python train.py --crop_scale_min=0.3 --activation="gelu" --qk_norm=true --parallel_block=false --moe_every=1 --experts_per_token=2 --conv_stem=false --projector_hidden_layers=2 --residual_init="none" --lr=0.0038 --momentum=0.9 --orthogonalizer="newton_schulz_5" --adamw_lr_other_params=0.0015 --steps=4900 --epochs=6.2
Rows from block 9 of a small self-supervised image encoder, named by matrix and row number. Rows with one number within an expert belong to one neuron, the router's apart. Each number is 500 + 50 x the weight over its row's rms, rounded and kept within 0 to 999. All counts start at 0. Numbers have three digits each.
Before each expert's rows are labels from the 100 images, of 14976, where the router gives the expert most weight on average: "responds to" is what is common among them. Only what is clearly more common there than usual is listed. The data: regions of photos with short descriptions (Visual Genome).
# router: router (model.blocks.9.mlp.router.weight, 16x192, trained with AdamW), inputs 96-191
# up: expert up (model.blocks.9.mlp.up, 16x48x192), inputs 96-191
# down: expert down (model.blocks.9.mlp.down, 16x192x48, transposed), outputs 96-191

# expert 11
responds to: text has "sky"; text has "blue"
router.11:511486485456452558517525545391505547513502470513515460545511475533353435602549378541480572528502465479566531460520548457480483397528593582454482571450555450526432542532442462499521446629466449409554489541488482469459499531532459561565502457484488469568508512482560521557384465475559441447
up.31:528483481559506533537481576452523536566552506441506507497425404484412513439462507506409594498523553478678584572446479462550527452454513517532446424544550499457438483435449547496411439424550566462476450527508547440527442403440550399567501578456458504471520529516555490501375572492486577578
down.31:452485502521492527388400407520493476500454499605515598476472482515550589448495524530576473498423428494536530608416402483623521556534518490574541497452530496511492529462485491508487518616452523530389504415548440519485534449543516544540537515528466436487492484518498427497475523444532568502
up.32:530399496432463495584476495451518615571550530480482483452517523570463452525500511440458509499452500523461492547551418435457549540480543403552474455549582475516505377610557365475484498499450429411502497562514459575436545520477548507444504536542511511543625537413585496507492465479473596485
down.32:546516488465579481584516535556450461566492455480468399535424520543637480466540474503605513607478485528422527386472386536484532521512512445477568517585448559547548468595483444555497593543494530451479523410506518623523514475546480530455507445569471510431547481481531565436542515505505386447
up.33:520518525399463499521489602477472494497535505451516554466528456569345488586553519408456393499512478551431442520423441451582542409573551506549509470466633460487504466496517521509481472519531556494481482499543514532512565493550523501581525503453497523613548444458507457465502523497548649481
down.33:536493504462549564480467478564434480481623551491531471371542430532492476433511477558481526564406472425428506438522553596489436494503475495505614604503526501523510472530520613431396529519541541425443529508407575530541449413428470569572538488528544494568409586521458513424524512593571478521
up.34:508500475498633544534631480445562551525600464491515495559530422521564481586507554504441479499577532493451473521578533530375559510568442493460415556566485478472503498486462529500501529551515443451506539494538557526493464526497420527444537494549428491557458395528520585457519445451396423504
down.34:423416481598539477496490543518493429522539534542600504413503520444522506425529519450555480632487506504490550565499457481498633632551539484462483436461505456511632511564501418500443439435456414441509544488557528451519507443599461512520516440533483462528509564429525536499471512586454595463
up.35:531521503445493582488598541473464528461460504396450421488537455473420434469599493455514496466503488473545502473623504526514435445549486497391571532482492483519539484528492481482539489456563521507531443614569557445481451548531512516502434495507492589555529550517473460494485532488575448494
down.35:452480507517547483539561513540531416514497488538508533466461411449602481463494497493490485543528498437474426423457499497546547615494550436386557451518469506530467452570527528516481564455533540459470509484504531539492453504549520460494526400520545632480565530586478548460509503562432488424
up.36:523489555350473527501487481524457513439463452487422387475509531455490515515497548539450532414659661460492447455449541444473486532425450493399538455545453516517486524508489571417538481472536464469484461482463547563435433515490557467467460582532489534407460472530493561463377464452497561531
down.36:417472471499486551576523484529445545563548418456534475512522491557456587503467456447475494510507492600445518476474511602422493535482586549448547436475484500461507466666528493532531501516552482465403439489586563531428455501562491478626486528595554472400475540463599477525548409555522487442
up.37:498598578484489477530446486509420456527604525478502462535451559506540450534519498521478403549504396582374391492396503493469429401478562466478595568404477488478524534480512476447512510604527530505538595438463546593451489454492510617559542420432500455537467432454438564482505500545575474452
down.37:570536542442503448469492427521504598556524530519577509430452415520548492403504463480536577530451458635590496391482504573548473500480454442506556604517507441556459453493431513481558509465468522490410435457576451469532483420501458656439525490570510484586519492457468498431489586431462467463
up.38:483557437483511460492511459482565515518417546478420454576544489525476441490492525505439491586549498454613459482498501524489524578493500448496463479559513526444371524471436575451440480602420419474425488449535543473505456572466521455597553497483499513423384433562599485609380411483540562516
down.38:445430486550399504503483558534550487474424550575542505555588467535527487486555523473610536457439463571458571473551459571462517565502498587553548477490494558486531517521472487472532577424455433468511419464557512586521436502456525516448491521458576467533443505577454413465578482494559523633
up.39:503458432544520494504621514538443415446480567427579548509515478505501490531522465601505415479499611427458482448599546544549432457575538459454478497507472443516477504465536535460561593475519497477521482524578447524509537531463542476545427474557478463554462446558457581522335517537546524468
down.39:475469581484496590539496523511488461477559533519451409438524474488403607481470452552460495511461477520446428552445541484602461455464494502503485571509436467481481593454477442470473428558490596455587469612557512474434509408424486530550497557489579559610422428541544533459558449559628535510
up.40:450587471413508482503523450536459530521528534492457481444546527456592529527498418539492484487646484469536443487477587463483535538390519508422438538523353592518481508454450533523560494465493484541496488576500528517486503510531422472427440476491518459426410478531494514533438487513481465400
down.40:572552463470563524472518538517478578404518443550453567495471535516524549383521577490494517528484485521498558513530510418507549504513475440614569554420557491484444545520525547527493477543420490543521559527376425494466535487549491487506427535549488612534544434501455516560440567531534571523
up.41:517589477487536578479501529435477495477447545421411480400472624472536510533519484529541495421523544489528512506523532461439405611513480476547493472488435473475585531457569497541526550499503501498542579546416624585491474528595513471388463502522525520400556530438467482411530569607471460598
down.41:507555539565492523442466422484489557530486485448597539533479529521533604456490493526430452428458543480452496462426532557522588426520547580507451533481569466537553488493484564564430450485547569596388503416561447574453499511455560517554505547441515478471570501471476449479495510475474436565
up.42:437515534497505501458474523490501514531449480477443530406498487394460487463599589456504508483590493548531480520585464638491549517436557429608566439538468518569431547506434635420532545540458468598471454462547482574509425495492453442462484517446434379469507526558580376474446500531504469574
down.42:440434440495584556500554569572517488465473554452472439499540454550533465479414529507509596612498480421512571452479472504422437531512481453507526490504500469601511475631475510563481506527496474513453438484500475582507515500490530523552514564578522517525536461368587484480577512527396464585
up.43:491551486443528519524546456474435532554481433527490523546517524539496582451434580398501497397448539433497426380415452441430492523591555497461601536515439510451549520499490430483536550585505528521480533452507417560482515514571491606424550429534462555575514505496419595515594430498478550464
down.43:519470494410483525447551464495568548495430423465483534512473558529536532538554520453500545466404490599552465500496476447553469608549506514567532569404543501488567525477545483509565536568496463479414527476508458484481476505505513650441479518549489477483438511454512518509587511469504533490
up.44:531600463461510443500511515347498535593525506524490474556505546548442559569444394545472526569399470558552453509399536481487533426491569633535487579511541531417451509460496504530556458625433416448520530500500597533484490510535512536451420457513516420527488454490497562568417496397610478462
down.44:503581464474436555447458518484429485433610641557591499467512588474566485539530548620484502509550524578538471519521541547528446454492514552562517549502588467502375441420458608435502550505416520527542511464436505506586448482433424445414495492523502515580441439492465418479510556521433520553
up.45:442414519465482490473526510513502539470408518453439458588431523493461434489448578499527483551445470560480458476549485533480401426540499438514520475535546483476528432505501459523496532544640536468536414503437511507501424492433563528631513497481506602469543557494528421464575491490547454475
down.45:457570501486487460533477500428532534504502425497565486567520442503475467454544575423480479406505481463504464451461524464525626555502580569336424420628500511511525563511469490428539540492482477534468457409543522503464438527560481500509463460519523522475501564541530549429549456521478481424
up.46:559529498455470537586472565348505561514550523535522445519431517461514531438412416527450584523538514545489456578356509473576557370499449498513454544564618505558452443480553516473396476590480538567452479501420540512579464467526554441491540581512455412530515472457519569509485609445456502475
down.46:570530542498459534466453417470446546521532525528570583426568472534609516410531428505423528455538509406503505503472495475621510584452563477519585495411560518492382512596523596470468472459491540383489592474499613430498468517459446464507482486451551499576472498462478549442439465507456560511
up.47:518526463546463479473506492509497517550555556477410530547580428491501539487504416456499620503547517574562566460500492565451503520533496493658410464534507485530401462525383475424456489436516393536498500492493493516568458544419553462506428521445604500534488448389629505444538492538465533557
down.47:477604534553522422503498527434523438543560491476552513516533442590545507537416528528455495534574479544471513517455478493481521481458601434502527477504496474520477511515338536478623535572436430548518558428435512628444545466478566473365530483467444470470495417551576435509440520543549525556

# expert 10
responds to: text has "black"
router.10:497467469476530488535537472379435488515564438532552441480392543546499597502431489561471544491454493513557433544445473524478518505524412568441457548459559521492484539510577492487414480574455521460516616442497598433564495504556463492447556534486459497524478445477431578619382593384419468472
up.31:456564576462489533543420485370479495445558506533474429495526506527499477507447470502475611554435471495550478489417549485553530486496473538537524589441452561435333466493533465506492437633489456495509563547410546420545477507542482493459483526551525516509480576561523546560357550506489419449
down.31:541449475488466483496524526481441461622548542538617577508468441447557569418477471512485492511498470491591485532482525512458580523509541526496462457481583519549531483506461539506438436413455517512514535505436533444517542515477505510449470463437467594505503550457478571387504453430452571451
up.32:620522536555561396502474519479522429469540460529513497472503495390464454470493514505530560465484468454503518522580481415498515521572450516497626500560465449485542501568491469450553600461503528492544499462526498524448526515561408526447535392433433480624596479513478505408578487454521579479
down.32:532517539519590588498516464541472487523551530504470464465497475512515555617513523489481385483587594587516539561553508463488466418633577437424513441533574488501515523487529505536416492547557528536459535602509446582566487458476514420614495498591527502460462544514535462476566507494567559543
up.33:464465517530429491395499470445420540430470482556588602495504449420479532468564533499485437489550510555522497507530514460522518552508406530559482439484447479539565451487442572545559570556471564559458508492432521520577483477539496598434582483543529425496584512430422461478563524516452510550
down.33:591567421510491541487514437564540440547506578548409580553513529462481438429461547417554419493532541474513472476586396497441495547496520513543557502495514556559515423455433550435581527561435496519393509455485454525461469575505519528468458502473444485485419437507550442415578438488476546522
up.34:470432499572494524472583481485455558473428567484464535389491480509452465408476574524502437491504490456552510441458491475478516574438497475474576486527480487496544454442677505502582491422436521512451497424488498402535506508407507443441599594476491501473546549525446434494542511552531500547
down.34:480514463405470455548513511580439427466516570531510523386511547497467491507529495525495401462505492476485591549554470566461459462481473531559540489574472492487464497484468555479495531413440392496453461528440491535504479444420498445536591558468515491489447474583527518496555483521498564513
up.35:402508492506448470489542637578409438486606457530547510452475483552524489528440515513531483561504522548521451482478457456448492491524454470457530523452449478450582551562524465535448469477475457437494543441494573545521571483631524464533556512500471552487518554499508554540407508557521531374
down.35:530538466498599476476539478385548572451534496498510463552538501461475470464538507433480441524460560391404495405468482562421467504523496375477469592539570529574508493501496486497528382495466517467451491486614399405417469477460420392466492589510523520441568524563475502472435540600490421534
up.36:517490493537433466575516447525541470509483540547479441517468464521404441516541544413447377538499494524500554521504504440513491432493436477399542411421465475565568543525535515449402383473521554611510456662487441473531468493489433496591530541470436396406508485434541574585478550612533543521
down.36:479546467521528507530398432529521512443559476368487454495480589524506498534505487416516523532422454458403534520486530532529551493541542422593502569485480520445456489551514519553491506506542588555553598486544513521413484373482492580475523535519530560508586542501356498565483585441418470492
up.37:449489522561497470564535516507552558476548423438501481532420552516564498523490505520504550535553503371554466466450609478516402561453421432508514492472491581552443533536457491434490442602477602493491476425467441486453513435627483504518516572410527633500472474521506512533437479429480530550
down.37:502462420526520508431531488566593527456499542462493516521584452582334463579530461495416502512457503524386475439423486521453493525516442485552489514509445473457521498503583485549473452546585373514586410526492555614519536521514473556528485515474464587493504506517539487425535581543496361545
up.38:441566406592446475387542471462464467604456554512552488547453562520513616464476501554473482546484537511494546442465459515476529527542532640445544446461555532469467583494502562478490516486447509486520576523434532524467443431505531422427555427515437533463515515505395497488498512404477478529
down.38:479471508453455428472554537611502443420443508496479540521434433489565543486517617480486521496573533558415388464518482601467560447443431475509494501600482516623498422418518532516489530539511595514509489455490457580573522481532627501499469514514591401505510518481528593492487487488406557508
up.39:495522508488516493410499509486489498487534493543451455507557567533441455545534510549463412531431493387547530527481514491486436480575579545505438564456524544443499550501516464608464407565456455524544554538578488333550546589508439480578538495544492533480559474577475452664472455450605440473
down.39:613529505493405526489511526541384470491486525518598542506495540497576531531550522549437429499595563565522387502444568523599484492472517494419484500445569513510432502396445577501551536446477552546538576482382516547544473402438400500488555454512474411548496430487494481532441503542428541536
up.40:537456529481600489504499511382552547457513452531493476460415487572472565481520428397516556498527456530587395505425540498461476468480477482439589570367421471526521490538480483475518494550530545487476507518473445464476559401520591546512533599462480474508549516430426568553529567517481546547
down.40:438481587475519548469491500555492497412463395537398490457568549435416444518483526484519496535484442507473490593435534487381497545490414513447450531517417551621635533485454481490531435442476546441551381478430469510527625500504478513566532541491517453541485572505488431438544515556540573534
up.41:449535520541501482522505535516602544465475418429468420556517610446483476520521487581518504431423494532488520490589521536457473481443514499486522517475484534376510463503455490619477405579535541437483475530507466402444474504536480485582514500511519559472507543616474452574457460528474424478
down.41:505467485473490453611484382430406516493644575523566575467454555576496548535445602588519439602492480540524386439439527527567519470526525412490489542533528410483459554494554433467587614527390456513546505528505498555477535478527449439479466509563515423541488424487507470468501477511522507555
up.42:489499585500498496454477521632518553538471435511467487531526497545480499499550565515571528501514534558438583386483432562390499439413647575487537475415524538504491482473371581536512497505525473520423418473534501526526471479503476494514502514505580532445515483589554540465623469562437449516
down.42:513464614468473540431650589410446525508493398443527626450481578460498503500491542602512492529486497475536419503472484448441505474553478535514475575436490477483583556449536500513566558590433516622537500519527423573511552445428488536526473495442524540433432521486489477490479571478537523497
up.43:470501498477478515486502497585496567557502570399420480446490474574452523481471516478545444388503541472437525548459527499538408621477455450531476388512544522456520562562503426515441462524543527538479500512457417516511505497573430532507505533574437515464595495489530479533488517510519528484
down.43:551444487444462489597469579573481476541568455469490577570454524421509463446574575437490396457542548492461512446535400482600493522498501372503484530470454508521526459547471497547476504412590473613482501456537517503504478519559461450570490455519430533438536464542508481423508491452439474464
up.44:416496472422524468421502541560524541410431509419555487489569458513506502483484547473502518448483587467522470407562561547335508488446477551509493432527446436436494452548472454437540517410501455517483466511586534518480493560579629392482482509477526549404549498606546493472504429437445515529
down.44:526533491538516497523595471410480563554529378423538515530506553533525471551423494529523485490484504413563498506501506448526484439545508490453509548468509470504531470472525369529601491628544462528498535468593502473465486481491510576443483470558544488493504526537502434562362505536523463484
up.45:611466425493455514599536454440524479554495412464547552534495502540541491490502399475604495589471472559470520518357475432562512535495452459430491552487518478508467499525540547512561458541430492494466527484481571559560534497556529566397462518523494460436458563491472545415405579544406511387
down.45:464436444547438487495486613505548484581502507456514460496390376500562492461569458452535588453528501602453545473446548554606513489434461514493444510535559591542553541557510519482420453381542508408451443544493410515562518433486519473487467529476504557509433583498569577498440507529515467496
up.46:491475568470506483513531511608490425454473540526463524452508510547562448490444600427475453489467471450477575552496500516371528470573424460478504477532397614514452520577471601461514458510554573412532522459559450506547521567534408433481545404503534460444501419548510424543623560492478481437
down.46:542591507473509549441470465554529540468487518490520489549525595492450492528502559516486515567488583487386421528517596526444460496529548492442476408513529470462501490445412463624444439489503515510501478460461486511522453430480532494482530488522466533434447454556566497560461572511597622532
up.47:480538527542478497404517437540406474568513486422551476595492564509627522511458462582501501435522460458456396423574497487390498513551541573504530493489538533484430547546367533528539568503495523594546560467531545504504455570538447536501509373417508485535595489501481424517499464448501443469
down.47:479538544482499523554515441542480517384575458436496472502516523468503555512495489600494475498505432459511408552593509555458485451530412448585440582569459501427522423488521501507455556604550462537505483506403492431501488546433506409510509551537491475520540383576520459511424582547546518478

# expert 8
responds to: text has "grass"
router.8:516450520567473622529501441484519477436562491553502464540489453438472460511533501491503541538534470500479606425514473466552460467489493484464491615511414519490598426522490339515542484584480519478518517499549397505530546485440504479424473490542451516542463513514469462563442501539569469469
up.31:518554537622458470408519542472440457512542481478512467465453490330507489516452478614494552438568521476472500559480476520468501498419550590469463444560467569515557504524487536506500509555523550610536509470483536478498482395476438470491563405499518436393577556473441504451505525436459502421
down.31:581497564545433412505517516421580433456444525471484488487528481534577545499561476515509509547455484441506511481395485416419526476552457502670501539473482577566570472469478588507504556492466460514519510471545528543486492559466576545492516454458431550471504498449478500489482479607513500579
up.32:467512467546495510429575489464522369511490491455517463500485570500535406532500554575430538551538535422452497506527459538504478498440556536458534599506404515459443524546540522399429477549641533491515438389569529601480435480518471507562534540480510572476524465516459484478404529505505532496
down.32:463514571511483576515412473523505512482523508602497524579561561553509535557444457468490547544507537556571565530481550510543436554529411507498425538429447539530538561517482477461417460423469470466529559407471416457538398449504376556586537469422534452502483502483525509563597509516459510507
up.33:507493459457520589488622613512444488598499559443472468548445563482440523376467518525480414458497487509447474466396451501502472462415518488490456512552588566566532464482400554493458541516512531439379490588442549586447575427521512525530523499466480494405520492454431475507568455556528522514
down.33:420473514486406406565524502571427566479528474548470600523548531564482496424531439487466427512454471497481525496524521438549488522519499477519460521465509494461494585483539470621529463479503530472415537544457550480481516494503533562488541541496582443473477550506426466509572562458580556491
up.34:497492508556524510533547442477538472544492519413484522527496492469497458473521453526526397422519498462427462429411503480456545507522493425505466372565565480452572487543505504545512457584621523561589581548440501456418563558504512454491452520514464594487583508461562424388417451482430489458
down.34:429596464475561502477498475525564442471456552529521462479450492490550473503586482464579603566511523540358478475532466581456434578540453466537545554497473522528482570487504606479475537535510543562501477391459543599535399399489485553599547481520514409564452457535461402436578524538448502479
up.35:520380511498498579492508609505463473504505556594519589478466476487480486488575487512561528483607480464505463506444460463499414381588491518388535492466488502546576454537550481464502501521580533395554480508508470536529512507454413486447524552542460574508509477453439590511598546441412617438
down.35:568548495510501505602418504572486484468420583472503478542590624532465431478519554455527556498502490492459550556500484482383479533478497538604459483509519587423518434483551553460437504522492459404487422469555460501492560475473496571527485459480517412454534494496455483526499502504511448524
up.36:566495474536551474472501592484562468504480492493512545471465544476569542526472501560550587534523527458570562512455478497495442448498523433470570491516507372482545502542523577451529526498436478478556529429516568538561526509538482447468468550485514433527531390484430457405547543448449638429
down.36:565491450460456518524537563511558514463512495501404506487471556537518497500464395472575532502521407523584536527479507462419504547533395604578460481570442484445541521640520419536494459503463364363543513566521537504469546579538549530498496481452490467505538587445478505569563443514532471456
up.37:524511548538487560525538498510455584501496500502532403477514445585484505508524500481436595510541505447554510530513497546554470422465408506312520443530510469534527466440451511445390547484519579530408405551540486484495541408517444511492503527492509548605511509490477417576570489492495486439
down.37:566540503534468422565490508512470505466465413505546643622506466489502474488567565443494467434572434507508505476467468555514573591511484463499558470514520539540517487505453543484504484433460572449524504434533508532504512500480516596508497564451432559424513532455527556444347474527465529418
up.38:513442506540480524468547462490506608536475492401473423514494421487592563517514513453453539478520598531560456484376408431506517487539536539426467464558528483516405560523509492436443537545554465506446508491411501455441491426447557505617489504425478439423602481451588522351469551493412543609
down.38:537464502431477525508409573412536447584462463430496513527495545460530488555500470478404566574523484569534572520448461485471518642534497464629549578493516562555509491460538461501468459467476529527450469362544515544519483593480428369505477516454508480495490530500485579471515511471484558436
up.39:556528508501502536544497482464519557418491476397446565484574424451473504455554537394531508495505599520476447462530462525401475519524435468477525492604466362416536491473635452417596558426549456630482490517480475542560484507515542440510535551440487504518578498550497421496522536488509483462
down.39:546447502451481544470476421524534475496438501632501442543556499476489403389559487417509563520538504439426474383595535576460511572405506583515506557532508530558532432455572479488475555507490483544399466403554402484523435442533513556555437558464547573525513541550455557502566567506406417587
up.40:495503535514472503484547505522448553466452514425450533465489391483469470487561420552466364466649564485478420428563471548449470539472552531479453522468568493486529420521507468517528539492538537556473504560642515462442497580462523474534510413443561575469559446565527459429566481485487482490
down.40:426510551473528566422387512481479574503529616578552537489527541514492512481485505540551495506441451443481549505469498469469493498539510542549466561463553552476465502486559482550391465667473480488564546476416618480506413506467469530430499454543487505510482487458532517547454547511483495566
up.41:476540520467572526497574477406515577545443497476503489467487430421496572439512445447523530488589469474517456439406434500498497464475506427496455556532557503518499478526457440528526539645455510464371444479452519588460428502419501509510504549426456544443488414455461445402506504453531502545
down.41:512455554522413427485409501564479495385487465528485500499562560510559498499471467513444415481459529510531426467537455527513486550513492599551492481419472618561584503561477471547523517469474527531470465468473566552460507469460571474542497444452489531525479466407473510446611495486492474557
up.42:452513544478449546441515421438562516557460476447500482509444431538514527432531468476469372401611509425443439492444456566460553529470521496452546674493478597532430467485488538454558503471540514546483645502483563466468472485506442497573538503455532579490435446484470415601469460487468569457
down.42:557524453586574497545503490513519499523388475500505425542447482471573508462463429432546457573553520533450606551436486360473475470533516551571534504504503561534487496577492539469487470434449433517505453437529561533511436451482531562401475500420544465522530525427475486509551579520504461530
up.43:413497506481528439532504458532481533449525487529523507498498424434522532486476408611436538383484524449572517521520454527503500501468495568498464516459578579543510520548528542520385460554440540488518491438547543532634481462535451408500476589528627476455588441512451546524529599403449495466
down.43:540546505515552486515461497464609507617476387508502437591421489571495477423489389515492565529540484523569503420469419438558577531496518502479376551546555508570519537503488493470465491534394393492482452452578444460562461508493516566469502402489517582462466551518592540562440486519473514469
up.44:494492530507468486468570484488522426513585498407437516484433468477450530572584481497614573485586458466533528592466531458535557507603453551477539459481411437586575496513494539514518545429502470569431561525558498483508529504498400457500528500497584362499541520496500352519565514479467525488
down.44:488481502488472540458588513510490457456370495461465499456527401475441480526540454562552545541543523560467498521491453436399608517362481581463559551474540561517502505404567521466552465466499460416498472562428533461513450472442639491433465505415519532453539616530525516470534492557416507542
up.45:513538563547537546451470493519513520478416525456442456547475507522575577431479494501410561461535542465591481515471401516546545462547529518533446449478579504452341508446481571482439579536537505549446512416522567416487319514467575463443477461446468472576483417456524511566559517434434583533
down.45:436419467528496485518448532472521464458522606491514465548560485508597502485486500424616510440458467485446505583578467487503510567598504549442590498515500447473416483548578498448474545496517556510548435427481487484444427541451509499480497541446566569535519498440466518463535561472423579584
up.46:381428503496497470497487605571525500537563490497531610412375496487485514492440539522497504521538522536440499553556465487487524438562551480530585541398505388448536463559531441450365544526585574515588536484432455511428503482488536525560555507471585422476509521528425538492526441548392554578
down.46:516482455450404529493433448480493426546445504583485550535543497489430507475614570528474591440502522548520506434364522599421578414475448497513519450498463587547491517467460497524560518511490459472446468496485462514475440470457479550471416499463510498470513563509495551524560421538495453555
up.47:465511545489457532442551421545493568522397554512503496383505395487513547545523467548501445520577483478367468482631507520480581495489484522480510511536480471498486485561467450484522506593571553464544465476508528459532504565492451465372391506461476535552525423423473468476481582482493507471
down.47:507485563606512455482474498581451483537425433389489467538500462546484527494437373462506544498463548436433496480538551536392504545545492484391417448427501496543568407429426563442510575500600565554503604508585480536413539512481515552550507495518538454464500510502492528507452528463511439513